A small sound classifier, trained from scratch.
Model: 7.96M parameters, log mel input, norm rmsnorm, activation gelu, layers 10, width 256.
Training: muon at rate 0.0092, batches of 64, held-out accuracy 100%.
Data: trained on synthesized solo parts of chorales (CocoChorales), 39062 training examples, 22.4 epochs.
Rows from block 2 of a small sound classifier, named by matrix and row number. Rows with one number belong to one neuron. Each number is 500 + 40 x the weight over its row's rms, rounded and kept within 0 to 999. All counts start at 0. Numbers have three digits each.
After each neuron's rows are labels from the 100 clips, of 14976, where the neuron reaches its highest value: "lies over" is the class under the peak; "loudest" is the band of the loudest frequency at the time of the peak. Only what is clearly more common there than usual is listed. The data: synthesized solo parts of chorales (CocoChorales). In brackets: how many of the 100, against the usual share in percent.
# fc1: MLP up (model.blocks.2.mlp.fc1.weight, 1024x256), inputs 0-255
# fc2: MLP down (model.blocks.2.mlp.fc2.weight, 256x1024, transposed), outputs 0-255

fc1.104:489443525519403503510497534541527479506479441427438490438514444490497519507444534576529528511487462499509567483552536541535533479498491545516456510580556523486482528483546526462462485472474483479503496504483541518493526478497453429497430474467503426479487576520471467461487500548459496552565491514503576524515462436452553447499451479519496481467472437498527523478482527518433506452495537524573466496576491510402528550505533500593443526519489447537477536520599422446456498490476567438486509475452446507488487498472566494505372514501459531410459560491496508536477448432565535572493539548508549580493499494549645523521528537485500492531516487491564557511507436475531559478516464467492457499452505560444461497466493543452483455479527494513456451529524468515453492459503522
fc2.104:421543564543410528486505479420524527508484556536501531495517493560499547469533531550466493513503526466442536493516535452398496619514526462429590447445503506513485501508538507418458503424519534423511581453516523447527545475511529498404530472499440508511559492568577543543503498397539537508462468507569481563560493526505508544464476506530458544455484553461573500545538524473505491524511526571518499459497506488566485439482564518486492525417496476538472512554545528465478461508514485496526485503518537525452521490505490558488495566478522444477481570519537498450585466480452485479568456485563452504431461480534538476475528520550498475433442484446468500504460552485441464459577474464503463460487449520518534524575513527497557558496501495511546515505566502488500442462505460
lies over: C#4 (60 vs 3.7); D4 (25 vs 4.4)
loudest: 250 to 500 Hz (86 vs 40.1)

fc1.397:468527490599419572503483445424456534473509501551538460563490454558465522545444455453495496508479480454478513460505460513466532501491394569469504467536465472566484493513561481455506576506419529451465526515522437517422511545492525551476467433511487536594490523487472456515558440528468533543539499450512517522503549530550500592492486453513491431503415478515505478488485572416427529540548487503485513557479459447460515453520545519481497536525460408462518452524500511527564516498541561516491481481577497552531496509431482544481514414502543452484485479527473532551519475523558450453512504593477563505446450494495524558528465476508523464466505492554448515488472517472399442458478504468410603488553535523504500529492519454503542518470488482522503502496514512516492543533481428
fc2.397:537504484446475394557490459568564494434521474498570422512551469587466512454477448601516508576449514544439466613542481550477553483421463547570552463519482497486456450532525543483552511512500509587486452508474459571499497419469499536469528483548490556479530517510485475444496487477524476480456516496489568522528492505476484534517481514527490507472448557514465549493482439462444524457567418532565488507593480522507465479525487471506489485432467556554484472476580484470515494460505524534564515523474500543527445466565525508573501503532467578568544489519492429468534465498515457441522569472495494476491496476545521512529509498446521548406482538511531549488513518498537431473544477515511483511469418511513486531522546439480552525469510532520489523591486477499532479430447444
lies over: G#4 (41 vs 3.5)
loudest: 250 to 500 Hz (73 vs 40.1)

fc1.241:558487582442499457523450438513522528483471548498454434528496501433555483534515493500521522428549502462456531469482547488535468520459490508484471549459510472547479569511439477497544565493492486470528462476570519511499474449522439466572469559486466508464530425503478554453506472505468548508517511519520473495472426484549512562507457446563428498514468583539465464478501487445415488490453475493502496452477468440482518460541544457474546485404535525488465515488494574529511477445461436520507439541456512580436545522437440609472484493509472536545512486551498448439495410469512487506476495534442467549586490493439595534449499494562453445516540551494536490451531490488531463517513500433512425448433478516525433481565473510536507532465558524480524579514498465558532444500508546
fc2.241:547507439508485494487507442548461542481498586554515558477527585497561514555512496421499548507540432518461499460529466441434493444555509525450465475517459534513503519458474458512515514491555474439491447465455473513510485508483505484480453463456588530504493498482490469472444554546490469522465425505533444529477491466508463486464465517500518467453434504556523605546566495459535495464518412452556512463449427454473478437427416510487508447431509476462464507508490519517493481509426487515440539540440463441452565500496513547466555455503489510547547496476456451431477450462532503538512442514552444537536461464494476468507529492515518433538407506416537528565545442522526533545573565538456544474529585423546489450492523449494426491444511519515470518542496489534475463467507501
lies over: G#4 (39 vs 3.5)
loudest: 250 to 500 Hz (74 vs 40.1)

fc1.236:482499495493505475439530464421522516585473542499459473423533542545448478500509549578482480481498476430543483519473457521526476471530477519500527523480455535523469525415582504573561470532492437481484515487573498437502534561473507476487494465553471540511482510549493502464444429441511538448502479460520537458439475497514480493533552456497488528471535488445489508503493516399411503510467531461528493491471529527494484464533485451480527493560486446476517414446477460504527557497502526494533521461436586474533512484478494474548562485542489442493475498451497501558532502376499505503538457511503458519433414452563476552464572514537501520452527479560548549520524576470544517541471421505427555567484413473570470504419470491541480566541511523480562380516508457526504479522514544
fc2.236:453541458427511594526399593548500499448498469515470524484479423471508431506485558598529493502472539499496515492499516509486533527495503518460516523472525521521438528525471548536453528447430492546569482511477517451478459444576486524471488506539528506491554529497503560532484431487507580535557536580452535532503549511515461462511499515534590512432435482548519469463573468470467477443504541538563435492531538439533463476548537503431548483514508489520456459530489523563521453572517473516514516453465515446494525479451520511470471480520574507392467485548460553496477512543596519425514485529564531479486525503517440410529475525487562508431469523493615470534425467472506464474504543517518527538479443450498543509490488456443505479476516525443459453475521538509489461533495434
lies over: silence (95 vs 12.5)
loudest: 250 to 500 Hz (97 vs 40.1)

fc1.248:529473511488418535544462544499473445555469456492443554518472498454468489500542556534424532556529474541528436585532454517527520507548488460482531516521462522444483482558446572470565519531517443508551547582465472499494523513541473527502484518573532499506485518490477507525509548534488461522527450508492457436548510448461542503513549463586473438441508407480524541479513524456519414433461544483492505526473482443436521487474460457426523536527516503486508475406448506539519527500514533467479402512518512463432570560497526476519498413541448491550505550505503492534531588526534370485424506503426509459413580504534492560493518554498546558501489508490533515539466531520456507489510500485497513563476525482453496533509548519513411507431544490444452550510525482475518444483510437
fc2.248:517489502483514527533508517473496500523512449541508492501509430458490401552487490519520428469516499570441487487453474503528520536434430594491473434503492519536468537435512463528446544539486400502522495463554475503523520464504515507501579492545506502592466498525476542497537494495487536469472506561565481508430492461522570453523524471484521515475510529449514476539547569506495379496564577432487516484570513513542485458449466527465443394547518459477519558563460480483518477466524501441469489489479497507525541552512603472527490508538504580472452507449437594514520480523567496546549521439545476561468498507506487491547495444466511486520538450555489561469524512463535497472521536511393492527522497502450502423490487544568564420504559497455552498545524589466552515535491469
lies over: F5 (34 vs 2.9)
loudest: 500 to 1000 Hz (82 vs 27.1)

fc1.48:470488499524490483576469544529591554501540567427502548468494498475473536519531455519481462501521540475497572510498465649449541477550528496468549493520516527520520546575522503558500534509462496478574488461520407513495481476532503509486503458493463500464433503516557537512514446538526553485534491538456411490520518521479520488512468426486585507501489552483525564522466558470484517471558488557517471458458522464505529512461454513546457549421486513471528513472521456455403493526506476508454568513474629624487435472500518549449473432466454564473507455470553534465503430490504533540485504541500479448450482576528474503502470444434514545527498532491452529521440445558465426509521436471490476501453528481463540503545453491512524470490493501570572469465541516555517499515555435
fc2.48:513537496535507486605486469525524474482505571502479533495476479533502560492459450476566551513501509532435472468484498564479526466467464435562455469490480496551534520506572523446498462553532509514526509461539506473566483506534578506471473551446466512578518484513605465481596466503538519498501540500507584490517457472494478571522537473474522505471513530550558476491484495518521482517544485534505531418477473548454415525499472530547538563478510580586525430420451549437516528480489516431497515553566491481526486466461532526513505461489482496512468488534514562515515513499477533503433504585471463535492500445535402572500473478503503519408564553445483567436525503516496534530529524452432579528526573551519539538489508491466445469521530584543577545508577545469496570510545455
lies over: D5 (26 vs 3)
loudest: 500 to 1000 Hz (61 vs 27.1)

fc1.416:461545503503550504550439511494533505452491539465500421443500521528534406437463513503488574476479451428573457509451531510449528503400486565522440513481464447566568548479482518500475502456472479455540530541475428466529554506494557479536431542549569516493505503463497453491529514553463470521468562474462491507525495505471554462518418527526459486502516471514550472440459460496440477514447451441526446566507494503570511460444476522536484488539484474532538464498494492580426430486501444565493516481498539490569561468512488522473470512507412426459463482489538483504499476446527478447508450497516505495509569453488491564399535475489580453474383483510421502505449568469567508582470580521476515469493497497484521485519512539560546432498565509501522527495422477513497527508480497
fc2.416:545489510503502529460575525498552430519488511416545535531487472480496528508437500443582420511516445568533521490522575532459450528515519459431415452528517445539462539488470471538510453510552485563463521513511470545518510516539500502531460454575433508472468484475474513535427461455474431523476461506535511600449470527573437525505497529478486524436478456470517490553481517476605483552498508559454481451520505491485522542558510459468611488491452504536533480573515527540538458563416494559493537512397524517437519483529530472472580445460479492483470484559491466504568504475446408516501475521539449494569461519494568472549467455531498547501505441511436549548523514520492507462435513482540514443499498575479516499482461510501524560558518505488530547540571480505541516487456455
lies over: C#4 (26 vs 3.7)
loudest: 250 to 500 Hz (65 vs 40.1)

fc1.412:553467552487530422515465533493526487533541520509481503555538479518472469554457549487424564423546456520587499532471540525566466476511525426484484525527529477442481423479475511460543482441541499461564493455460472484479502447495403503450462430551539487542547477469479512448505604492411519475527479467451494612569505524536472485539487529490481522526565530577568491579507521522475524494517511543455612489451489547440443502456496470467490541506515520525478579515505469520491524429440536500419524486495548550509482522535459522502533550510473495510461471474495490514497503527496500515497468528508513449510495447508516469470481545460481550529493453534413435485460502440575514517526496545613521426599479464524532518508548433526518482512581529508510443474424511462508523531525462
fc2.412:552511535474444494507545529522541483491458484511545472529469539482427556544504545530513458554587451504467575462561494496499467465488473486473479494564441489494506542503473494406501521449448514529571527489411456541493531534523476504446570526493543475436574491565490474516490468509549531542495537510500558514508471455507500639533514515569574437525454459435479514498528481494571447607515483518529559506479530448559527496460506580463539516517505496520497453494549593451500463473501546521487472500551534499435495547478488524475566448477478503537551586486498448546479534511431485528481457535468531583508499485463465449507504536566482555589464440491462514522505459565432536496476501481465497534519463461528552513483469519448576433538477443567529497486476448523540481442504546
lies over: D5 (38 vs 3); silence (30 vs 12.5)
loudest: 1000 to 2000 Hz (34 vs 12.7)

fc1.522:502545472512496470546583497523502497513524559509549456516580536504495512531409506537524505456530448472452464434456478486484579501453499470457527470493487433431497456453516462603545509531436432569482367497513490503486435524506416540447513483541477501512506520508532481532471494509520522453484481538525515539443540493446486516475539471504542504448564474527509479528481520501459548471479535459473504517595489453430447498473522512516522436464492544536535470518588522491486529455539530471498468529559486535474456530562435505504455416523457464522529415430533491506532422464480512454491514498488633526551495517491428546528444437508531490439550531491509492506467502478558576543469481453543523568504515523531503487545521451513527470547467491455471498494523542487479648529490469
fc2.522:535485460472514494492529527399531521544469554591494502548562493488515476435515459540518497547460562483412531505530526470526538497435512544473573511486484504522502510463600540556494476535511493486529491489527469549502458483499508475477482456491547484580492559472522437562441560484496479532520513574461507531433511561499494547494444492466502612468468519511561480514477476560539499497543496514475538428574438471472574487495480442484503481494478520591445518520475524497524528542497492466476486456539415507502535461543537543469507477464460491522446520512537559439592522541466429453549511445442618484520524528468478529469479464488530437426547400467529498482406512529518462457497487511579533481483528486513441525516427511441532507551487498435502555537548461503485425532475504
lies over: A4 (27 vs 3.6)
loudest: 1000 to 2000 Hz (38 vs 12.7)

fc1.763:511470601538509469460554516473588530473463538546521493524512512481391534447429491524495526472498504486496409561490488564492539578504504462498491459525506498508528490490488447469454487495481541490532525478465469461531509609483510462508501528513530539459469452506528514482490506457499505492449594530484509496600438444517538482512499524550575436479518474537483484531555527481476516511529485488498556561455435491523537490507533449552424539540524539514470504504547502409465490575494426487449468513456508488572486471461462516550535544532414487470511498538460503528528462595493518560488495461541474474512487581524481468478517520523502438494499500459511506468564523493468522429429591496575477542482528456450476586448569458601443461398514524484541536555493523440467507433505469
fc2.763:514461530519499499493500528545525468527454519601491534516542481449483523485535528484475545482519497505531440577430482524478427485550547513499589482469464561474503477447476498529470525455460472502517511542508457473489530564488407461550520498479505526504554445519525513520569492466533536536477617560509473489454431571639569469442471527485527387499515490481431463509562483455506459422462501503568571467491410525567446496507485473447501498507508542529468545525499493449491469557557536469482523556503489525517506483488496478584546593535554517490496478504451481495487453513570472501526528460465459465523463548505434483500526519513497500489514539515546467436594516536432455497462491445555507531437547493489515558486477444454448442556529544511443512531581501509472514477535465
lies over: A4 (28 vs 3.6)
loudest: 1000 to 2000 Hz (55 vs 12.7)

fc1.271:450541481468618594452553419502425466537437484419456500463504478452459476503520539497446513437567535478501511517481483473510475517462480507456445504459565470495472475525515509558529471515535461498480541560470439460496498511479519455507442590518464537507568444472445453496534490478506512465512520455485558569483505514477447422562454476499531481512464559515505487468525482508474472430429567432505498505438452470590484518543495498518542539559491479460463453494490502505529434443438471485443458476484497563486512453524516561541497526549485499539486487500525428515501573441530503525437468476494533553455467432509445565455540514483526517499439465475516487527433503497428490513538497515463528474459541548497580545562547534496474461533465485505611400495433456570517515518540488
fc2.271:538477469518575531484514539441454516531520511501511556476441535465505469494474575463484443453547503506465509476558498484466495521492539486482478436537510448481534492479454482509485448469474444492558459479483469490510454466443477470496480502531454614624476583516493433529524559528516539469493514521474498477453433476522471479441513521511469510506669495525398488602458538600512493512411515483412481489528511567479513447528486534494439494548498450499487506435457512516478465553519471515465540482493507552448478484440527539454475467503550474496521492495514485473477469547480556521432538563479531448456519504479449493603495511511553468494560495473527446560512454465534523461552541543554540497585424485502471529481454569511492477520474463536464446538464536463532483497439527
lies over: C#4 (54 vs 3.7)
loudest: 250 to 500 Hz (72 vs 40.1)

fc1.211:482505489511521484508552498542460486494606490469518456472492436453477505501494500587533522539529432538489494577512474520479513480516491458426444471535521453498515499511547634518505510491478502501494509499476444528491475473474421515494477481620494427467571487446511544499508487574455528545496450506507490477538539556415427504431535537500559473466467541532513495502507508464444537480537430512501492513475529442518466502488433415521418557542507487491449540513554535462490484472530468547568494553540508562497500486484462555467531471508474510476571484534485473507486410548460530463455503513480548525525523550534446468502480534562512534484515500516513581520449479541508577490452469449497527426513483500492462504408474505350476411550556499498524470519501545427462574537509545
fc2.211:519478483507549582549485464539562506477483469469561485437475607457455450444518532587523469559520418445550482431524497538514540449516505496510497452541515566469504462468452490539503437522449500498516473478531475528484479597467442502572554523468532538532492510501563509449451462484596557546598490458444564513473446570481525513486438480520456529500514495561528480541553488490532502431413489439532509502512442443573454524431498557516503486508496491467496538468534482431456537481546506534463541492536503442500482526516549473525539450538447525548534530507450454537557479537555482504520455504486509552482537525528484561463576521454549486573513487474524513483469479490515483523477469475509540491485438544467467475546485458497477512519474373526554518391553521464557496530488482
lies over: silence (79 vs 12.5)
loudest: 250 to 500 Hz (79 vs 40.1)

fc1.218:442398516543519459546485491468519505494431509550542533448504530491481489542505497471537504443528541565498415496449441515470499423479524571496494504550503503464448539423517527463500494494441510438523476477504496519558492510502509529503419517437501517468473478453504565526495536516474507494537538428547475434461477588574549557495457570543546476455452504497492502595453478442481474543537512470533537488436553505547457532624512472583449507435436513442531538519462523463530473510502494451500533480484498517529493513507472510508462564527434505453488504538538459538454435472534398477524520502527499551508484539480463459532501480536483437462487488507442486403526533569480486502484505450502515516472489537484576517491521550555474488425475498448489538577449526505524585417576428
fc2.218:533504553521506481583469530562480488517485514548480571530521505510486430460533506552534500492531466528593486539532532520527507526485488524448581494508473553504458520516485466509449485475564492517511471544542459476418547452422501534478516509522478590499489539531492472509545497529437527564369508565537421513528461555542468489493499553512495455476499465528477508531515560470461504444483481460517421485475506455480481594537599535451469503481498593512542508478492468509478483568574527502507473475452537441484574479551512532501569492521526525496498588539538513485557584458471508531508536526525436459532542620499583481477575530451502486545447480473550454485491509475469494526480533453480459485465488385505546498517498457470533509502480525527487508511482453506441549478384459
lies over: B4 (45 vs 3.6)
loudest: 1000 to 2000 Hz (58 vs 12.7)

fc1.19:518477468429529493491506476544503512444566515469459506486447482527487461514476494593475548545504476549485455522465493452449605566509549491504524462455495519540517460429482471464521468462444481525525406562498530530571522487512496503444455487492445544482486478489492468467475527475514531433554528499481475506526444490533563463514487538631486525444461468456435489507478513532555535543533508532591545465441527503504507494465460442562459515507494442502484547551495480510572540545497577415451540469524473487499525459509574492455438421499570454408433505507494485567469475441484470491518595461468491518501431478535553538421583503502591480517502453504526422511434502531539558512457518467553419458499534499477473482519481489548483453497507521478478475508477424487495457516498554
fc2.19:428500471506499502499474467490549495522516448510506516450482513493503498447437492563541509462522499514467422480476467481513595570510494531551548510592468473489538495481485495468532497455456500439466524443514554482612480495506470518563475460453484506533470554467527524498420537498447410487471441545477459491524498462535503509426520522554542493437540486450452479485463526563483451490495561451493529516534496502485458466511409445462466494496432484511526522497477502510495419501491521455483481514522537531517536522520542517422419556501568503494567479496457499533525506559504559521511475463467464522491455530522594538482523470554470559477503448546539501564429549469522383487529514572475517498497445534473492588588468523520559478597452585571563476576506499512464546465565489
lies over: C#4 (57 vs 3.7); D#4 (27 vs 4)
loudest: 250 to 500 Hz (84 vs 40.1)

fc1.628:500530504465468554547477501526483475504505558426462495465390567484439501579463467545531550538461501481558533462536555559521568436558474469477556487430478474498484511498500440548487463484520442514513544521509517568516507475518537434475526510434502483477540445500566503561598483508452515532468426485429503489393501528474463535475467452464538482507575507498485520459438466532488548511534459560477574474535549453469537469531411437503555453475529522485551473478491502455463487461557467455483496479477491465533465490497518487435484479524455506411475521483513558500463518501439545526563494626545495474453510553490456583532477535485489487534516489544496492482518486483539451437478558482507466455498508512464506491507464446468549469442441600514529424450449455437505543476518545
fc2.628:483523446566457497589519615578518474553514511434457503524543572504559460514492420459473512519577463573428497473494535521511513483470499514521473503475453492494472522481539467500483469476507460482505500517564503468561512470516498445494526508502535508495496536530624533503579453471486517516515494520479552557465541522496496446477534504480506443468543522484513530508475441542496521520521432523525506469468440441448443522483429486450496484503504519482516497448503563444536517415469469483511543463489598471511522471444579528510469535479513553506500471455527557457511558454540535552454527564533528440463488530508469585496485554488501555473464519512446525572483473513551457456476548465408518466507523467570505454498478473434559543437536468440616494469399526505468514592477519
lies over: G#4 (49 vs 3.5); A4 (32 vs 3.6)
loudest: 250 to 500 Hz (91 vs 40.1)

fc1.644:519480496520456561438496512544519492562591414493476495557425541492465430524540503531489482490474564480527491518549484486619544481434506466502499462514507440551497474481480430526515520549524462536547530470445504508494418563473495492440475492501505477522491510437468452521491480529470541456527510475469515579482510478447475541447488525493475528523488493523537518540489529493494502558539444573471580520546476485435435513463438492498483446603455493499523461553505530530433483535524399546554484452539475473509592494522518484565551501489456525482465490484542541455498565474441470491506501539509476459486505408539507579467467567562445510523524522474468491454472505532489445547502501451550506517568505502460455594535550455560533490580537541425464455450518488518415535418506491
fc2.644:545478507504524498540533435486581529535497527551442503459529497466553430493516447467519441536476444529463424589502551508516511497453496513577577536550479486535531438541496421466483460508516479475511494423457500549582503456480505545525570470499476434485489484546459521510480544470559490523474514459516500484469519492484532586533460470607556467534439458540537494458475531464502489521574449558496528475569460396438545516516548469539446470544453542528505492497506535492508577570489544463517438509530535531526510527517455516503493556511580545489531435431534520468373572513441463518483496535448457489524498497444465488474467513532504505515451439547550468508493462439506488471481480535456489505483407401463487529536551512505446530481535492492515477478516448449482436464537514
lies over: D5 (64 vs 3)
loudest: 1000 to 2000 Hz (83 vs 12.7)

fc1.665:489453537509542526457600520463566475561428563490555553497551466516454515446468497514571516548519529501535461590548461523442490477502513511500538413514473522580487547524465442432455560464501513536610546467444452507525475478505461503476516562540546541539502470528499474523528495465470491587434469468500505541473475511518457481510454534496492424436542570497519543542473515500492481484406529542499556581499461464481457485463524478473510492588510403467470455493552482512567515544480452467475463448559560516502519529487488544513554480531516420480505485521538490524489495522523452516491524480499498495570497565572483494482476466475513576443508505476488545527542441569468465508518529459506415457573564508455515511414550507535452478449455569548490473529507458537568472503510536
fc2.665:534385487589504510542494440502501514582521479490475407418578550497455513517514522537467592440439503530515504579459522485514456461494589462527514516513520551545465438475526561504498528518551456485477474504498493534447549514545529468447556543484445492515497485560502476484508499448538538433498470505565438528557456522529550531483503504522543426504474442475458507537484463519484460572491460469534399500476542507456479509502454469543474546521546517558590492443550495497506490566526435533501492502548454430514489532440499483506505589494521511501528506464574545491413435478540455529472493444515527443505542497455499566469541500539505504491444443478484507513524470428534447524458468501545478514459497538484431489516620437478500432499511497508474516529514476574461539524502437
lies over: D5 (47 vs 3)
loudest: 1000 to 2000 Hz (71 vs 12.7)

fc1.221:440616485528474512476497490461559570444500529519453484477485482526521547560549485469472472591479515466488528505533503513589499574516467522511466415550539518540511527512508515476512492568518466493488460558531501506494518519506452492497518459561510477515574484555448479521456444511481523487515517482562570499483393524511570478513482455453444413526479539448498495553480481537538477489505536489465533441456449513535452475533536507500525424519553568480469490522527509576469552494476472503470464578558493479554581502455530519568546545570445545520525511503505527566531551522525523609517483464519491514502479491540433496509490491566522530488518479458425523442515516496552547509441528412509437528513494491511468447480552593545425474410419539433508540541490522466464523546454461
fc2.221:510517530500448450543501523525487529593530459510495479517534471496476582528471528497511610571541551502560437529518529519521467492509493555505499574425507485503469451475439555511476555518584452536518490537463519507406564524458480436467478465502502468489541531548510500537534533461529491474557520514517519493594467577554554457476503497554469475596520519465562488525513469472490511443534524534505463476486426530486537513481541449555533491540535589536477507486513442507522512537515495573407491506457493453529560497462510532465502544564484491498525461544528522510487541521582520506553576511552546478506551493503452476520479499451432547503499547396510512572561454474478422494419507524493507496496497469544506547535477445525439476535504530489539567595593475493471565455463457
lies over: silence (89 vs 12.5)
loudest: 1000 to 2000 Hz (41 vs 12.7)

fc1.11:505450454512450516484547470549476456523477504451409433496472533466554503505427484567487505535454472519525471548513572401493498595583504454521524564498495500465538439514516587540512445528480462522486549459482579454494522489493475517504518560582490476503470530525440539484505482567556461536533465466502556433467498474465491378493510508497530441460552507536445505499505515465500482430520499568552421479536459533495493522471518540514416508443516453533478453491464514442421506470431513507490523543488486539515443507540432512502477514448496465547514498590491451508465482518503461467509559461541461567517492547506573547499553488506500465499464525492481449509536450463511482447475486498485494568535567513456505516503459495462623451532572449464457492514503501388503514513554445
fc2.11:503505482429535509547524539555470459550504459436470473509516494454586414415506480500512491459478517522411564515482466418507510513486436495504507489482514503471546486518557556525506549574515502446500458482548475554469475466504470538449462485454532501450587540463556512486414473444572433492460476583474491511481516490547499590439412461532457469487514514478482484530564488501440477467494490442465514530470548516465595550490457482558559541511457508485445520556505481544529454458445532490493473475534442491443527569511532452519511500482500539433594433469501454501511521560515570506560461517513453516505474555503528497473521561480457540446448506549510539426553449500498559522529566528501456446520517502522481530508468489487530439524553622485533490522505568516467513446459493
lies over: C#4 (30 vs 3.7)
loudest: 250 to 500 Hz (79 vs 40.1)

fc1.387:450536482505520493504526468488479493500385523542544529458429455565484518509510581547483523570502477506544487451449421553498542524488479499535491537485457504510487497593482483499522531579526538516487477463481518563476464436499483450487479417525488495526491530517483489469476526490446447488475463470465548543484539455474509486532520435499482505487523493497450515545528570476413487454536527486580492506469525449467584466474402478500545505438478445540555432500477525490481449532488463512459524474535571470504485502548536454548538529495462474530427436524509469535563569454517454512625467481559496565502437549529464399449526435460529561470463466513493506473514476517466503452451440461552499488511444436542468555475456545504466483559524583503464442456494445484494474480542599
fc2.387:527540530473485585583477494484508453422449493445525460520469505489479526556425503519439524515475533473458460469558530470489578540491577536534533532554482546498457475550558527508474528552492494515572578488504488562546565504473448556456525563528479452485426483553474408452512495488545432625504514479511453571508527472495523484515500503561433448509515501460568498503486514489537474529512433516513506539458561440472518533523527508491450479470494563428476474468521497527498496515527487492528465455581533458466537450465478448534490547423577506548483467452515530583500492476554456436530497548433500479515471485437429435489548497562524507494514451515480529481461489529526563428506484430479583526453448531493497433529494496419539519446541472486542478521473569493543495522532514
lies over: G#4 (55 vs 3.5); G4 (27 vs 2.7)
loudest: 250 to 500 Hz (98 vs 40.1)

fc1.77:518480547561469425547482498475523496534548456517453535469480534484437512533447433469486523469565482442519454510448516531475478544499539418468505465475471528557516523459556531428529542536529483448505523458492568433488478448548511567449419544520471448499473515479412541482456512517505514498548443516565549571442593548536504523443470572466504590472498497564478489464469464523492550511518526501504528490472533551488560473547559516512522444582565495521475521422500540549424481498487449494554552495488527520441519473538472470501545416556443533554480534509452402506510502456501513494514572502499399548498443496521463488463520519476511487527451554493470438520496446505512453503467482527542471469526557481461490532464506519457483429463429442480427555534535521559479477486552552
fc2.77:479588546447439531440489426550566528506504522452533464519555533495505473492525456532508499455455511434561531433467538468557534519491470499448474524511524552524566506539561504513528471497550500552466535454539517585435523521496525468432521516472515490464544419428498500486521519433509439509463513516491547462485553510502428482479520489527520564542497494440541525456512595520454440512468465613503471480447501529503492584410514526526509514546562519560516519532467489534533424498512528484484526546483531525557502450457467554529537570513576479563511492464529525462536500522413386510499461441566463408537514525425508475458510475505523514523537526411450480541507514499454535468501507470526459467496479470455477490449472449507447511470454494500472473451550467483492477490614514
lies over: F5 (58 vs 2.9); F#5 (38 vs 2.6)
loudest: 1000 to 2000 Hz (61 vs 12.7)

fc1.743:471528512472501477504530481506557495525490442500482548473490557498416420515497383527509469484510445485526490470522544444535492498477476495467498525503537467470475463518480520532510552490519536502469415510447538513558544499426436444537472489546456502450532493475497587488544522521563516492459485565444519424500536536513476448532553556477480452524452441529549529471530463558483528471491569498493485489497403461561474559415404574546520452459514553487470536464516447427419537486553537529488460496459507497488446474521456540534475505512503450476501538527537463551517460554521565476526497564559506523464512498470501433439535493427488541576552532471434503491571567522569465551482457481585510480474486519433443466462577521500526539515458544419473513492514500490540567538451463
fc2.743:525519528592551549504564521521456555493493508457526507615547547486517501566513597480529480499449495473472476490535468538515517494532458522522517601473434491477517514495483529451515501476407476456409478494467478474487502568420487415513400428579514465512539586513513438461544497451548525517502497482479450488542469512422409483562508456522522529532490534513501504566514433512461502453559435462493494521431514469453479526501430509527540497487470464489496527494553526449498477524436489487489502511499429549574496455529558426531532476472522582522477494496543486473481482494480468526501566449513472475539481490438543487536413479510521445577476502487513497550488466434515519491488486520505488507389520459548415560508487566557510441517472524412524494473557494503508487477520463
lies over: C#4 (50 vs 3.7)
loudest: 250 to 500 Hz (86 vs 40.1)

fc1.112:414546507396491486428442496432552519529506491474407472492538460480493503415422499536501496499434433495558511517480482451476568500445481540437519537455495556497436484469512482466439529523477544463482486514538554480505499477505489497531473450473530507519511449512501569538492548511516467519596487527488534424436440479568557490541571485566448524531512510460538483563517440472551425520548524506419525499513456521474580545549514502573493470577541437518491492594479504493582483487514498440514500417526540530515520539450510486531473511504499461490544485575522403517566463495562456498490550463482440489451485545422504482505464485475481514521512494434521529485448473471457582492434491506507521525493493482527550496529436498492528528528456526418506468498478431500553537529432467
fc2.112:438514485522519536520494487495457581464460484520547516536473493509506419497560475496490489609515502471489531484510490574546570450525500543540526517506495456507516475522425479532462481551488442568482494503481559534525492466503401500495574492456502550537488475581419506543456462492448498483481561494492529542437484529483513484554486516507496503506547523485475501458485461494461557487487538497555430535446487519458507500539520507452528455520512432523574465471491510425440481469479513503555519508480524558456501428622602471535501535522574487514456447571376479474558470480466417514449487503433501511542566483503497483539500517530500514498502470472564532467502466444532480495489527555424433501448545521538562498565488537419439564448450585502500501503553530421519514437507515
lies over: G#4 (35 vs 3.5); G4 (25 vs 2.7)
loudest: 250 to 500 Hz (87 vs 40.1)